{"dataset": "Sentinel-2 satellite tiles (TerraMesh)", "learning_rate": 0.0041, "shampoo_beta": 0.99, "precondition_frequency": 10, "batch_size": 128, "epochs": 9.2, "warmup_steps": 100}
Rows from block 10 of a small segmentation model, named by matrix and row number. Rows with one number belong to one channel. Each number is 500 + 25 x the weight over its row's rms, rounded and kept within 0 to 999. All counts start at 0. Numbers have three digits each. After the name is the row's rms in percent of the matrix's.
After each channel's rows are labels from the 100 images, of 14976, where the channel reaches its highest value: "peak on" is the class under the peak. Only what is clearly more common there than usual is listed. The data: Sentinel-2 satellite tiles (TerraMesh).
# convs0: first 3x3 conv (model.decb.0.0.convs.0.weight, 192x384x3x3, each kernel summed), inputs 96-191
# convs1: second 3x3 conv (model.decb.0.0.convs.1.weight, 192x192x3x3, transposed, each kernel summed), outputs 96-191

convs0.119 097:469492531477496504526519529465556522483522527522450500498479509472481488546513509493495506506525521483529524489452493497505516490503496497478462511468491509498547482493517521486550491501493550519502515536534501501484510484441450453454479500514503478523516524484499463491486521495473511519
convs1.119 088:535544551514507486499500517492512499470479495503465499530486520494522544507494510481522530509504497471463469495444500515481454525483459537490487538498491491492448529515496456542545504487502458519502495494468468536467516551503532490539522510496496540511480438521499520515496485526487491535
peak on: crops; built area

convs0.115 105:515534493523510509479488488515488502478532456480532463513482498518506550497478485473487446484467558506471521486525478511510493500505546562469450509531519498483499528555482483505519491500508458557471472499505493480499462497550474529561469491478469511487523551502539499513528498510516564460
convs1.115 104:517485522507481513504500519505476540457499496488513501505503506483477457508518461433489503500509501494542505497475517499507516530501508483480562514480478477521520481510494564484496476495503465491510487522506472525539510495522468536518518454541468514471514498497495479504501506496509514477
peak on: snow or ice

convs0.33 092:495515490467455521461513527497499489513459512465485439460450540506508452511463488518504500508540510487480510473532521550505455533486528514483604512503472503507521528471474486509480495513509491500518495489478472485499506502494501514503482554507490526471528510500466535493531515488480524531
convs1.33 098:492493484471485537479508496514491514461477508534496537460498504468513496485488523527499518559528457455485518488488482484520523514484529523482503474501494553504500455462501516509483497534477445484533473486507515544497447485508528493481494565516521525491484469494573501477511496532447491505
peak on: snow or ice; crops

convs0.38 101:523481505518509496480491491526491506512486466487522489497474493515470527500499533512543513476465566498521460465492540484500496495481500473549511510481487505494554535493524473462550549469478556482479514482494506516506508521483520462517493537516518514468500492492541492495479543529509524482
convs1.38 099:525478470488471461507533477524519489480507491534509507530513456472447456470522513471512508520515525482525540502482484481523490528513489523479534496494482588520507534490459494520483465509495464534508470500480511483488499439505486496519498547495484554517435492498515532537509504532507504514
peak on: crops

convs0.22 100:463487496496511527542511543504510529485484460476502515479540486457517470501510516461478480491505509488517518493427537501498524504536532543478529507474487498466461508502530502479483516477490506518493503493457467458499534487513538560507497505456479500481518484543511515510522497535498565513
convs1.22 102:493514525493479539483489522490529518499498463533514486487507497509503477490545485517480494481487519491512464491542467507496556501526502503490495448525507503514479495510497489493506477478467487489488525510530481472470461521477522507497527442482520528512511495522494494410519548498513471470
peak on: snow or ice

convs0.9 099:504507523495521517451458446510507498500521507513512455516490506532524529450517507518489489470512520479496561483501462512536506501477500509450555529542485485503497479473535459490501518500530519532551528470505477478471533573469468515460489464476507510494535535492504512503481478458496507496
convs1.9 097:470487496497504450515479443491481501492478494517464547552448486491485545507519531515526503519475531494532453526490548529496460510481517518512529553517494482498517512507479470527466491505518545532518520474502504500493515537496469554508506496493500464503518494493514511519506500482455472481
peak on: clouds

convs0.58 097:445468510487536497485503523489474511491501524519568526498486499440509495519506495530461496457516514499521451497488529561516492484494551527477493509471546497531497517514489545506548439508492460485494499484540518559520495516504521514466474463472439495545457512484502482507529501491537510491
convs1.58 095:524451494518503545501509509517510527527490484525519477546537491484534514489494473484518496483477543499471520532499466529503474498487463506548481479530420510466510495527518474493480512496485462559516505469479523549495479504467511490570508519514542548541486503495506500509539499519477491473
peak on: snow or ice

convs0.37 105:530548528478515516483531514498511459518477544529500507505522497498530480486483514496505553486480469538516493483497500492500536529522488483520526499516511446468518480489504493534520472500522472541508514519516521497482511496479510496470474472508485498495485478520479476462497514508500459523
convs1.37 101:513527461476556459533556468477507501519493503464454513449517480497514505490449514545528500501525479513481522525508499449494483492508539512482502516487497484495486464493502490462504500500542477479466549496493490485506471489508522482518496486461484491512511544471506558538460474505518438514
peak on: trees

convs0.1 098:491473531529484479495531547499514473509468498514489505456504499497541479513522484510456525511509530445504523498504463509492466489488550498546516517487520472497513537488512457488475493518497483523523542492502529485493486518526532507559496456474529504475513470454498523481508450485488512463
convs1.1 098:469485489513487491509527496480517526480473508490573495539500466481514532507494531498502495528478459493506481474463513490528476512532453461504454457521491506481492496525498460503477508513507470522553518511532505497487538516483540470507484513488508498492501500546445499487458527512492510504
peak on: crops

convs0.84 098:525493491457506492489497505492506515526503477483458465495490523488518505496493513514458473492467542460509506506485506512526480513501498490490520485508468483500552511477534553468481486523513505506532520493520555475511511525497518473470461534498511468509454475553541468493506530481451530454
convs1.84 103:483484503496493485478475515517498495524463496509505520508510488501475512501450493437512511482500476513485547471523510509499530490477489519472523545544530503467505494488508460470493491501492469489476454473465456464506462510524470497509546509552466525495466539488513443541506498513506498509
peak on: crops

convs0.152 106:471478549497521496525538481503468470526499520495527526487511521534482482467449498509474447493505502537473498547479546510502467502521533519494538429476469492530521503511482534505509495524485501485505523509494531511507556518496529497528484513463502466526476475519538542527544506485464514501
convs1.152 102:494506501505537506503514465505484520504477457492481535470480483505544494467461488512498546518501501515517532501475540496544478489481526524511476473482515523521514521475490470484492552457513535491477493517510481485513508505512511471495464486540504491502524498500533528469503477492500541515
peak on: snow or ice

convs0.186 104:440489549481491525516496522460459517541508497512520494442536482479508488502530542481440545504544490496491475488515493498538475462472458482489480511470500495471501475460473510516531551485544512518487489484488512488517513491487477516497482472504544494513495478493498497508464505497503501547
convs1.186 102:515546517510499518482484494520527476476476505528531485519544492512518497484480515557486494540510489467495550515496480503462571500511524490512485495538497465519545479504488508481481518439500500497472531524545521486509483503508495494486517487441468467465543534508440467500499484496490463521
peak on: snow or ice

convs0.88 093:509531463486534502502480486546515504529483499484447486513500550525512470490474530505497530539469498552505519518544497541517501533510492497508495469478551464514484505537491463504499456465495533493505536482455503456499461510528467475515444504495471497467503506495507493537470524516478479501
convs1.88 096:484515487500506518525524471483469489537539517516463483561489499503494494460464507542475506529524474506488505507450498507516484497517481518443480437504501487536500522457501510508497538507489456462497478533510544519536489461442499487488514512457512473517475534503521486547504512491539502495
peak on: snow or ice

convs0.168 098:457493503500514514510487481496451486529469515521576506471493546486496492489494476476499491484485486459479483505517492483412512496480484533510507508525494535499532469561499501495478470444540539520497512492498487499504508476453509535495481484474502480500466497512502504511486490502474562512
convs1.168 106:511480477493455547497494479526520502521480510485470525470442519500509570522492504481499466550513487477486492548525452540509495490464539484503458498522465511542475497497468550470451485483476510484482466503490490495475477520509502487495522503503476501497495479558493503463557509498505499520
peak on: snow or ice

convs0.45 099:535475543504499465511535448546478475482527478488501462536497485533451506515521510442495533505508496544486522462487462508521508469493493494504462505490488523518478490513466506482501492527505490454532492515515518479492498480475498509528518472478530518485492512498469547509492541540507502517
convs1.45 102:529493517508478513536507508519510510493493466494481449495485502503530510428509477536517528560494515541528475496499523474508491552500485476482550471529529525490465510505493552512467498500431470469481478511512489486510461504486468478519538530482527479493513525504526503508542515527503544440
peak on: crops

convs0.108 103:480507511496521468492519509478498534541491508494486482503511582497539532475520466476529535507532495526520473514526526460476479460531512507503501514531498480543512497519502481457513467441465496464503481471509437481490518472504525518489482493506463552484450483460496472499493541496524501480
convs1.108 102:486508522476489459519528489496540541527525509502515504511562489503514490487516509521477518500520491503510534496494513546526524498495486511495491534494520511462497513521571472526529506471464483502496478473489482502497474473525497527479487502496502523507461550478516464529485513479502485467
peak on: snow or ice

convs0.107 108:517500498494482496469519512504517471517487483505499468535484484481506559504474532524511459501478500519478511471482476487530501508506488488496528529500523484487474528541492488487543470492524521489497483487475535486506486514512466493476506509537462486528540513512522513529523496500471507507
convs1.107 101:503464517491487520523540507493501485493530511476574468504537478493433482461480485521464529499485514475525528487522526486488491549515502575517503465471509463488498509469569487517470498493469463495524509497473504522475486497521490529518505464480496476528519498520479506539503512511523513470
peak on: snow or ice

convs0.137 096:488529480477517488538477498497489494573482491499480445474527516535519520531478543503522534490511493484512482516458509558456500504523486484491494486529494468521519473500533505515507491488464461501504493482528525536528502545459503497498478487488543537514520477451550516486457507491485484511
convs1.137 100:429488513502491510497486514504539469513506513503491475515504508487540483556440514480547536467496488527457515477507523512513467475531498538515513509543507513517495518513507456516535502514518422513507503492538526521467483504486537522481529468512514506543540519512492529494507565565494467519
peak on: crops

convs0.92 093:540522508467467481523503510460483511493477519508497476476489536522464429504454474516468504488483521497521528443544490477536476549501490511463487513512444508475529484468451513519480523564512494510525513528544467480519505493514508497468484501489534499457514480470427504511543492534540476538
convs1.92 100:550499515496534532463490513489468489493537497523508515484490520527535526523482505535506497527484483483480507492497510506545471543516466490517509508539487483469468472521511473506497469519532501479461519494511516452501484511477538506470503543465480491438477471539508506484504531494437482502
peak on: crops

convs0.174 098:525457522455504504501507482488464519530466496531515460493501504515515492491466482535500481487457480525513459486547513528482479501516515515495509491541510558453553450586520521491490527474496509548494473509497514511510499449468514479511504487494512460522489476488526470543453505489484483488
convs1.174 099:488508501520508500480501461476497475502480523511450536514502484524529469537548515465528486480470518534528492510485521463508515530503531504515516487519504513538472502497474492459506484546488503490522515511508522507478567534508469514515524527540560499488564501494493516512523526462539524495
peak on: crops; built area

convs0.49 099:481434514511539523476512523505512465480502499519498512501496493512510503506497513531480507495494499482497485473520474542520529516499504532500541514519524518484493522492524519486514530482534568445519530562532488533507503482475489566484515533471458525468522461502526501530486538519520492530
convs1.49 091:503458508531526505483492489481476545487488511538489508475549528514513492487516546481521503547523515517478506476489513469465519505490556505518478452479478505545511517456532490506519511492489519508517509563497557471523509531515484532492509540476508521479484478494526473474519503520508538514
peak on: snow or ice

convs0.146 101:496508545538496472524529483475520461502524475487501523474500532482517507461509479464527500515519438466480528482493488497485483525471513506561500487524518495529528515470502499522463493478485494536517480515486465464442490521508484452469478503491506520516481496496532559536510469477523535517
convs1.146 104:502530514492496512530512504492532468493505483490487483502524476470480482466483503518510472489500510509499498478536487449497423473445479511440494487501521482499460501495541470535481523514504500498447530470445485430516489532560525482469520492526483488552496476483494502476504489460486515520
peak on: snow or ice

convs0.29 106:454541475526509489516492476468508523551508472475505533503482531505518500507482517514491462489579506530514494555489507511475509491497463512535483526493511508474476457503483488496464508449576531556524499529486508508478482499504509496542481464502532503508516507559463542505493535540497478511
convs1.29 110:503487500489485522496502471502523478506530498540504462547557522477472447433504498499558559486508507488487496509447464506478540491482529488516477498486514474508486520483520455490477535533475476544519520489514510511487486494522497465499485497515470462497509503532527538447516494526482524492
peak on: crops; built area

convs0.135 101:516483513499467497491467474538498501521477521533510517481535486518504518481483488478523488502474495488492510515516503511534470486497504492516505492500515513515513501525577489507502498483524490474508499520527473527493492503516479508487561515488492483484477469536487510486495538471501474489
convs1.135 104:496508500483476464501487504478507537506502434505481520531504478439514542507467495461511545507495521502522496472503516547487527468523463482496533530494490500520543524503510491537522458447501480485520459506501439509468501497536487487497495514496439506499513484494463508521470453481521464468
peak on: clouds

convs0.100 091:469484501456552462527497502516511486503526452494505515484491516498479520497498526510485465520524509452533482475484522524522439517502519483547510468502469501512467489530484490532506488509494516495519556478489474495513535522496529476472534509528508499495527533492512512505504517534501478547
convs1.100 088:510511488471494514512499503490467477476508489487500532497490572496503497494485496482487469464499485473492474484514509487468462510464540507522510470507509479518483507503480485510516518496443501511498511504479480465515452502508482515430455543508452496509515465524464497472524476499473509433
peak on: snow or ice

convs0.134 095:481485544444474481469520494493498506526503510489497493484536476514519523511507542492509492517579513505517504510498485505530504483514493520499503515506523498521526448497489484503522521475491489468457506442540492503520510525513467494471524481495495485485499508485504514456480489526524483517
convs1.134 096:482532488506488481469504505539547514493521469479544500474544500482506525499478480467458522466471469530504468495468525480540533481525514532440488471509489492499509490517523491454518510505471501507522473513477509466532472495473493519480508521485513474478500486513531496510503504478498528500
peak on: water; snow or ice

convs0.181 098:492464528482526453466446490481462476502495518496485489532487510502523495439515514506549487498506503513461458496484496490475532497495497490506498528522497510515511531534496493515441493488512536492540503481534500473510493497517492504483485484481527465513474503498502498528487479517540476489
convs1.181 091:490502535519480483494495501482495495527518508485467483460491537505488542493507502488538526502422515518489509571469519491479476471485485447532495522464504516531509531534515522537474480490462514505533535514516474479542520491471510498484474493492521497531506509499479509498525477521506467506
peak on: built area

convs0.116 101:484510455518488506499482519504483493514451454543501479545488477492504502495528488471511523496515475559540464519512517498500484517478559506543480537529544484550511509531512482487514473509496485493522521475533503475486514497529516534530499518484503489542541533528490516467465523498505481511
convs1.116 100:538480516523485511531475494489505538533506492532545509493500503507476499515480506527452482494512535522514453480468480483522482505460495534531511487514504523457494515469506517506490541518445485493504521521518448479459488501512459503504538510473517518508522480460453479481497538538516514457
peak on: snow or ice

convs0.47 104:523467473469520521466442508528463470497485443530475485508482519520510515474504503481511519499479484500498451507546517504484490526529524517534504465492493495511477483478524534524505438518524516487477528558472480504471490502532460507497485511495490489545437487502498530516494487476569512492
convs1.47 094:511436546479515475473469524491510518525485451522450510511488510503524548483500493515517462520511540517477492536496465506487518497515460517467480531514488494503477510455496495463520504490527532476484486519488452478513451467516491505472466510457511493467518490522503479463489469528533518541
peak on: clouds

convs0.0 110:519469508492525508512536532476460534542475506507513431525491487516495491489516486522438507519497504498518530521492530449530523510453470476469495527531534540514513521508539463508514494514438514513500503465506505469528530512492495485501522488501507473492509487533478496476501509474485474534
convs1.0 110:521540515512503520474474484507500511530487469490525533491466543505484489516501505498431518496513496541517417467474518480524505511502514459506524515522498495507536508448451483491512484465510452493512437515471527477475504497488494467530472551524534482521498487504503522483538482529519510515
peak on: built area; clouds

convs0.26 099:494462505469483485471552493532501522455511552504491514486471485544473430525504496500533506481465450474494487513497500436537506472527508417516459507509497461489525456517495500531469507507508460468472532499509505503520523483474506499469479510467482517491457501502472495453498536533536534470
convs1.26 092:524492530507540500511479512466518523483509498507522479527465484521573516499500490497504523491500509531497500508510505544497490521527517530529548510476497472531483535496491543520466486495484495488489467556504566474470493515488516489498498488498477514517474525500508460471547467468479495502
peak on: crops

convs0.62 100:489534498459501509506519552499467486488506511505539489516473515488501532537515504530490540471492481540538513497503449494538540508493522469487498496500519515525536524460481459485543490476490479513484516495505501514497520432470495496516455479484499526479466514474471488509532503487468491462
convs1.62 110:517494503481482505453480500473575498497510474525518495481520497463514457514487527494463466526544481495480484535455509541494514506541522538495508495511485507477470491436505493503526523501517532526476535505468518503500454539481532526469497497508544483503488477503525483508493489487520498490
peak on: crops

convs0.7 098:496477514507521510481483498461498481523509514512505553512487500457495462532514563504475518510459488554488501519500552491497500503472525441602487478490463508514493482497461475530509517484485454494565528537528536509522488538484489483515514499508520490506521538524493486477497524530485461477
convs1.7 102:522484497516498524472484530499486519518517483535500547488521493544548507507507556444503498524509511499466476477517481517446477486538526543522502522523503463472531479560503510487492477530528531559544548460500517507505473493462495493475489508521533472520501551473466528479518530526493491514
peak on: snow or ice

convs0.85 101:506537513477480501504486509553463559487465458490480509488524500503510483516509496464502452482511486452531506443505482465473470526499543487520538483458552520460533485483504486508502505479508524489516511514529551504524517533485514519472476532482503505515540517511538504556483517510490509550
convs1.85 103:487509472506514488483431472502518486494471407465512492483461528469463557512481489489520475466552492509540488502525510536522506501474487494457470525506505520525498521488524490541477498542500486515452540497472491514483473503539480525491505466554510481510491511506532527485432505511515501536
peak on: snow or ice

convs0.131 095:492460507435481488505511480439502476527516481507540564498493480531496482529509492489487513555527549518490471471440507486517509465516489513512465471491493508492522538533496527471504470473500523513520492506524516500494524483486519567471499537511516505454503493505524497525492477465479465505
convs1.131 100:528492528489494474505508511508534453498537491511457451537511485524471499497510501539510505552517531480528472491508496496487519482544486515545480489575512513483501471501454527492511480517505512536515522464464529520487550543467477530469471501512532534474544488477504537513504488530457484516
peak on: crops; snow or ice

convs0.80 103:474469487557512483532490500539520500514468487545534478525510472458501490474493474500508490488469503533489499428535460494495504469504490545512483521464544521465466487508513496500517506492480489486488469504555527488483487520484494502491510527512516541526510538549544502472507506525513496519
convs1.80 096:505515497501527459527475503535506509501475512477537513507482502467462520531581506505555542512487517494454451512499482474507524509471493488506535469481519491467462485503487520484470446454545545477494470481546483508489502479505471478509479498498523474489498483501483451488508482524494525523
peak on: clouds

convs0.148 097:475463509535548555528460523496546513539514462516517545471497480498517520501484463519506552510469522502504524507528470504511462447546524542477504515476538524440484484483509466528515514473525518515539484485492481526494492482534459486482483503514495432475478517493524499478462489490500501502
convs1.148 101:516506502519476502460493498512486507497477504517490475511522432476497513449543487494527550458472505490499495514496532486464475499499473519517494499468462500499493472507495492489495524561511464492496493518536476506494497524561484504470513530570515499530526523527459495490464470531526507492
peak on: snow or ice

convs0.160 104:491480523513500513531516488470476546510518523492499484518493469483488523511507519490503486501525450515496433447524526500478534500513498478512547539500493476503494486463478526505534494477399536474523527482513447530511489462506526506519507514515502510474493500531530521485539483490489582486
convs1.160 107:516499487472514502513492497493515479479477486481482532499431507520517553502542539510503517490502534507474522480457488556526479522498505506493464543495507521483485535491489483474515453487534500535517483498497480483521488495484488500482473489496514505544491507457508489471547484495547521472
peak on: crops