config.toml
widths = [64, 128, 192, 256]
blocks_per_level = 2
block = "basic"
attention = true
init = "trunc_normal_002"
residual_init = "none"
optimizer = "soap"
lr = 0.0041
beta1 = 0.9
precondition_frequency = 10
one_sided = false
steps = 5200
weight_decay = 0.1
adamw_weight_decay_other_params = 0.05
Rows from block 11 of a small segmentation model, named by matrix and row number. Rows with one number belong to one channel. Each number is 500 + 50 x the weight over its row's rms, rounded and kept within 0 to 999. All counts start at 0. Numbers have three digits each.
After each channel's rows are labels from the 100 images, of 14976, where the channel reaches its highest value: "top examples" is what is common among them. Only what is clearly more common there than usual is listed. The data: Sentinel-2 satellite tiles (TerraMesh). In brackets: how many of the 100.
# convs0: first 3x3 conv (model.decb.0.1.convs.0.weight, 192x192x3x3, each kernel summed), inputs 0-191
# convs1: second 3x3 conv (model.decb.0.1.convs.1.weight, 192x192x3x3, transposed, each kernel summed), outputs 0-191

convs0.128:501507467524453495542487417510398611438532449495576489492553529488439573536471500452455453601563456515513491456521532449459514487509545431480509458509498485427468549458466527553467530463530531435350446478500545455570558528585499466443478506588457614443471487554522462510588525499474433509498452484473482525549441549540486481500548440499499486476465357484460479502340523564423499548479514467500541469430426517526533557480511456494483479548499582446385524449476470560522585479458453498530553445466571567530496519519556531375426542469423574473506491516559573434409525554544417587
convs1.128:491541523454450451427494522419583529609477446571474506527463458583536559466495490416478536494503488466516492494414533440480468471499528555508544489422456512488469443562422543538491465496541555581444532482492507394562501491591441475550468469555605440564470631480464476550508570460527566504497564386415509591475505488498506439594561595568502416416515437478502443447537495502504419547528484601555507542527510495464489600464526527560439429531574526457464566532470564512468587452436438547460516490441410435537458431414495457466533489463580460512515518511574545468565424490513490511
top examples: crops (72); built area (63); main land cover: crops (57)

convs0.23:558586563534575416467528443509443487490536516578512497471534500484498442470529487392520546568477368462483442601546489480504501578508450512536461353434506417463471424523489513510478596528415516634500475426580461461473530472489457531489436528518445529553498521479446455484485471556479548564457530587435445508512475495526513536568521482509542513577595452545503534471500463553456505529556490506512532527564510516398633523506419437452589440446574422436569561572628594454596527515465527491506536470422477546468544504530512534567477482462474523459499467438455519518569543489470503458
convs1.23:450488528429521523525501467422455470521436543452452490543421536433473542519517448502535482484454543525547448481404586412495453578506527549521475539535521528452367482422473489391511468503588517478450422528587505592509490512455428457488451449453459470354511550461562482484546428510569506461508493459564435528479574487367413563406502426606470530538545503453479542521466535358441576526551498497539537486484460496512383541439491531455511565491493532516481398495511470564510461524485475469469397520539517512506503513438384451518610482515415469475451500516557496548533538502473525530
top examples: snow or ice (98); main land cover: snow or ice (96)

convs0.37:552492627542448487522537467473483501565445570537447480468470464458445456519432456531546533477487500452365464507554522511480547437528532511532506490471553491475480419508478537515403495480493494551379520585503600505491512614397509482411554579471447545538488557528466513596510453588376512476500493512400461590496550511440474479465514494503430533562550492547510452561381467507413465432611424558595466512445569479462442451461456473569575526499475477419519485498482554533574510416469535587580518446475507558482498458460435469426489453502493450551559496432440495554497484481437518463
convs1.37:502443407505490462474490534502528538550444421444474559494473415564448447503475476481416577518431448581433355549504514493397611573480468542432561548491481521518525551489451504466529525523516511547433477500527567514461491424393544616595578441428542504554500528486462441578446505487525519556417469513554498457532496506544515415458538532569475520589465505599530487454562512547446555509549518542570501399463542468515451447558441463459488530429525574442491481516434569459548491508497493497508470585440499503617480527495490498478566408474455548467527406575551477495466547412548424539
top examples: crops (86); built area (74); main land cover: crops (73)

convs0.71:557584424543486428475457476456551390506470547508468520450491481536576545546474507541455587487416561438499489560553539516442416475504484491578414476452475459535551466501556557552451454419471458559417498543502549492483547479534475430491507433493482478423442658552545455503487516474468401507463555479531463592479545502491537511449481493523555552615473606462528509400495550502432551517476555545419420490433499468508444421500457508544528529524595443403494525401480509503511447450504541512601505541557448523458554505494466486500464479473614356472534530515550538509467570575493582473
convs1.71:436474539490485515512510520480494490460556492431472542507518505496536479473466523479478484537549380523464464479562495456490472535439496461449535381577551523445454477475417445576516506517553448437605546458549562504640533424564455508485512443549527444485564613533498396425522548500530511422494459590506528511419486465543545571483596518525540525599524528597504536422606537532466567466469522477567464497413447588461528437506520460456496600531549569594476540536408549459517440449498503471562466410558419461526497465512446607441459473460567505533491551478527458410520577485520457479
top examples: built area (92); crops (91); main land cover: crops (59)

convs0.117:447497506556461527438516491440525487563463424524600521467411506446465447509446548438520422427499531515470523560498472519468522469653462498431487472497539489520488566410546584522514513477511526550497410434547412543518566546561466538492478505489556528574433429467500442532478470455538574584483491460532450554596525493427445534499423514521554498452488582549520403471464426463398598511499442473487501493513444479438558585527501508509493496526585496539563550667490487442520616517443391448516468433502375478549484473437461489458506452531450484492484494425504463474484575423518495573
convs1.117:488534584470490472579516549561546492453501461485571492461348470489474425491535464560608500458548403546485426503564492512508435541462415602439497442511516558484540421472469530518460498488531479374505532533474593508451499511443398506446426553535408439421502593530532569499493505591571545534482584421479489455539479580503571468459530461490546511547566450494529514472485438503549507424543525530525460396506574571466524585483533547460510569429495544551460474499567475535620482464478555426536532506501466488467454430479433441491502591489435592475522466526503498534452527578408474479
top examples: snow or ice (99); main land cover: snow or ice (96)

convs0.28:555457441512543420544505492404454485549462514573463519568497471541573536542462508421472492461488488529510535475523519487506517485483471475550541497564487479492547482456402358511478491417414386617520416542524501540553514433528487492489492441487580469451478479554635447534503598501455516538553536459492482527454490444613553561436464588466541467523462512515549544592426497415541517483423528579395467552444519461509460465448506445565463533512440489461499475541507513429529544467433442486571481481414442511477653502492388479557576480576388468538442505486515453489468439476531505521
convs1.28:558497569513492380477428534494511552401564502446584508538494589533518471445495422430442397517529508518446520486447532484532529501464508567435457434476556443550466544515539560542472550478536446399456432519503490500525514591531500477531547553496428520494584642589550483518579538544499448507515511475520455492433417482479534530616504498572560565525477488400428491551436550544496459526478486509496567582538489527538488501557488489550544551529550486521506474608389518556460548504550555503535477422573428529428503467470471512460496590458541548383562420463582536493552548519417523585
top examples: crops (85); built area (82); main land cover: crops (70)

convs0.164:467559470494458516530432512565535502637474501480493415466481473561453479465444512545510467523518449470572498495529469523534466448483436412470475481517490545510523491513539383513564520509508498565514508460520444476458495466439589493480544493470457448553485478602598506380532540498457487485537539455510542539582382495406514497484583548470509567585429566446454512552607484613591552447439510488507495493440479522594424447445429423470444516399397430466505448379465458440569579494518418490491482499502508555439495502516465483585490492592554482434569424497478432548430464518468472489
convs1.164:470413545444518498532488420539473519492567474498488490459560455446520465405447492539539430526470499580539550563603512464487489565474409549537456409454523533456546482556426530577454474461562494499475578512517518492560468542543535505457440463535511418463512555552536408575470481621444466505442441610546523573448575495464504449606518468565459566545531432485486513412501433398548495486535508516538481481565365487553509445481562483519547583560485386548440450457425396512571498583538546508456527540536498493492499502420508531530615487419494519495576510490528563448466513540477539553
top examples: clouds (87); main land cover: clouds (57)

convs0.31:438444516506579510508461575498489429503582458457484554541396452544488518575479520510513444461451455443447491557549466438479499454473520593555528557482449458485498490523472514601587521505565484424535579452513507490438454432445390519514526584480557504482463429579515529503425486460637454534472525556550608484547436476535461499477453514563556515441527455516448530578658526511573447482473497501465517517515477538586461545558415449522488506463532512503589431448513496614386469434596475433475471436494500449482549486497423479524529578425462500438512539444511461592482426492531563525
convs1.31:482506413428464589550552497636547431523548577468425497566520498554511506532417529539509505437578541589536509541489410539539606448484449576517401567472604539466526449488495443478528439472462524456523454531471486581563537520486570526524505490471461512529480440570463563575445438476554488477502526507476439499508537443470456504550537585419507541526457512492435551539508422498539444581505492455471497496486535541463538455575474477563548468560322540547551475505377506485543345538599496470436568456522584422539492482489485518479490481503484500479494558502474505554389524505561488471
top examples: crops (76); built area (72); main land cover: crops (52)

convs0.75:434437550444512427430440565548446583568478492478498512466508480418476416467529543524573479525462498443558506469463605419451524486444483624448562511523477431476493536442528503420526444498420562480556466460470440545501541519460505576457504462559614509499466450521500477520508549474567532440520567475413457431538423457502529511524538538538466398481524519461491484478433580545531468408542465569518574606373491412422519527451519473479531489448535578559456504521438621542526473534565610468486460471557519506600480496462583572437485554482495566517431490425482512451430503532485452500
convs1.75:556497448503508542518473471528475522595545449474462455543537498538578535582436565510447534447530499488503473511566462463488481538525499450505541445431481575457531455521483501537499435424489485462408504557448610541566544590509434471519453410501556555544542515454568592570430397498437409468471490481511541511497519490468504527467411499465445637456450488434508579470436568529499472588542581482471594474450536455521383418585505564549517432537440493480489545412541551489497527514410516582513549546545482534424523511384466522486506527443438501600498509503463492603486610552566488496
top examples: crops (84); main land cover: crops (73); built area (71)

convs0.93:510486505456557572515516553413449539385519520536569495435380565393564408474555449586555472531529464510457524532536516452504488441500497523487512543514482558490468396597378510424559433459519440528441522518567494468455486462509506501460500442481532518563489498525483514500481477499434500425514582512486523520494424587497519448549586485575497510429589562540518503553527565450528527466523574487507491518591548560482567476466443496490504470388494453545503436557561453501497623574565466427466534409571517514542468547458503467426572397474494458620495504495460541424515479519583489611
convs1.93:546490492601471489570464554494541510486457459513581563449431467444552563478541473477510571475398493539571472562500451552440528479566525490530564470504371455528581480497494432469459475466485530516394475586431457548583599533496506551532510493510499489579460622537473517437540489489492516487542402559525431547579509466436535478546505510443504494443489486465516449472519474610456476493468396526446548416456545417416532483458509521595522432471599494489532483462475491486560507547520531552527623535456447466477413524464467426507387543456490533443553468565528448533545525498384487618
top examples: snow or ice (98); main land cover: snow or ice (96)

convs0.40:439537436492528558479574481459423508516511571459480504494491459438563600460457518478489610549442491497426508516489332430520521494360527479561528413449517441500511533483532470479436463466444527517456444423505484440531463457436571489506429538509443509478497443540529589518502480517522512413568551461552506597485465436482423534409467460520428492574550532566484450451506429470534553415508513497473499492482488456493366542422545466549478452450445580567529477521426417534535581510437645578467484478475562537510527501581408508475512421538530533483552508566522532446543498472509555544
convs1.40:447482506549509498530479496439436517392514513487446427437429610538521532425520523453499480517513406488514517465528525468530444484476488536519469506492464453418440589462506424541478501493537539510546612565502440461546439459495509509555465601437576534541484465463596441523547485560496507611525484514568437425547465494477608477480490514487442514529483547540500497417464492440506441555431527466390506529436514413474639528466484498379494509412570577567426465538499362524462391514455531539472535489433381585531482511433552471508506575466464493517500456459468467495570419542494487477
top examples: crops (89); built area (78); main land cover: crops (75)

convs0.12:518569516471616446500574510524446442433513431520585514475481517471412466478488475504499513384510553500509506509412579652482488509563413549523478520502493520448491583439474530436419542593474471527568496386448532528499499525488457537406443437497391474472429480518490507481454453537393511439519423554465451518537479596531498522394324494551549561447459465523483423470522415529437533484477500475468531463431504563534571551472449522501547511544481431577523514452528523517526564505536567472453435551544457599470520476488431561461502497493453540464480496530471475507561388495457543486
convs1.12:522466479500540473493578478486487503430492474542469436447481542482497529557442543445493441445509480514464496507580534423486488546489623460449481381461535549376461524509515412437534578577500453506498512583593461430514525486460513478531503519453466519470442432479512452483545449438459623453589439543478581495532520544567549510465550584476461490505652564535461416550526443412504620515478538553534495486451549444462555545509561544537492505481505443587551469413476434564519456536482553433581502531641479435543428538561497463541459515487523484478457518475528482489410603488549531448
top examples: snow or ice (99); main land cover: snow or ice (98)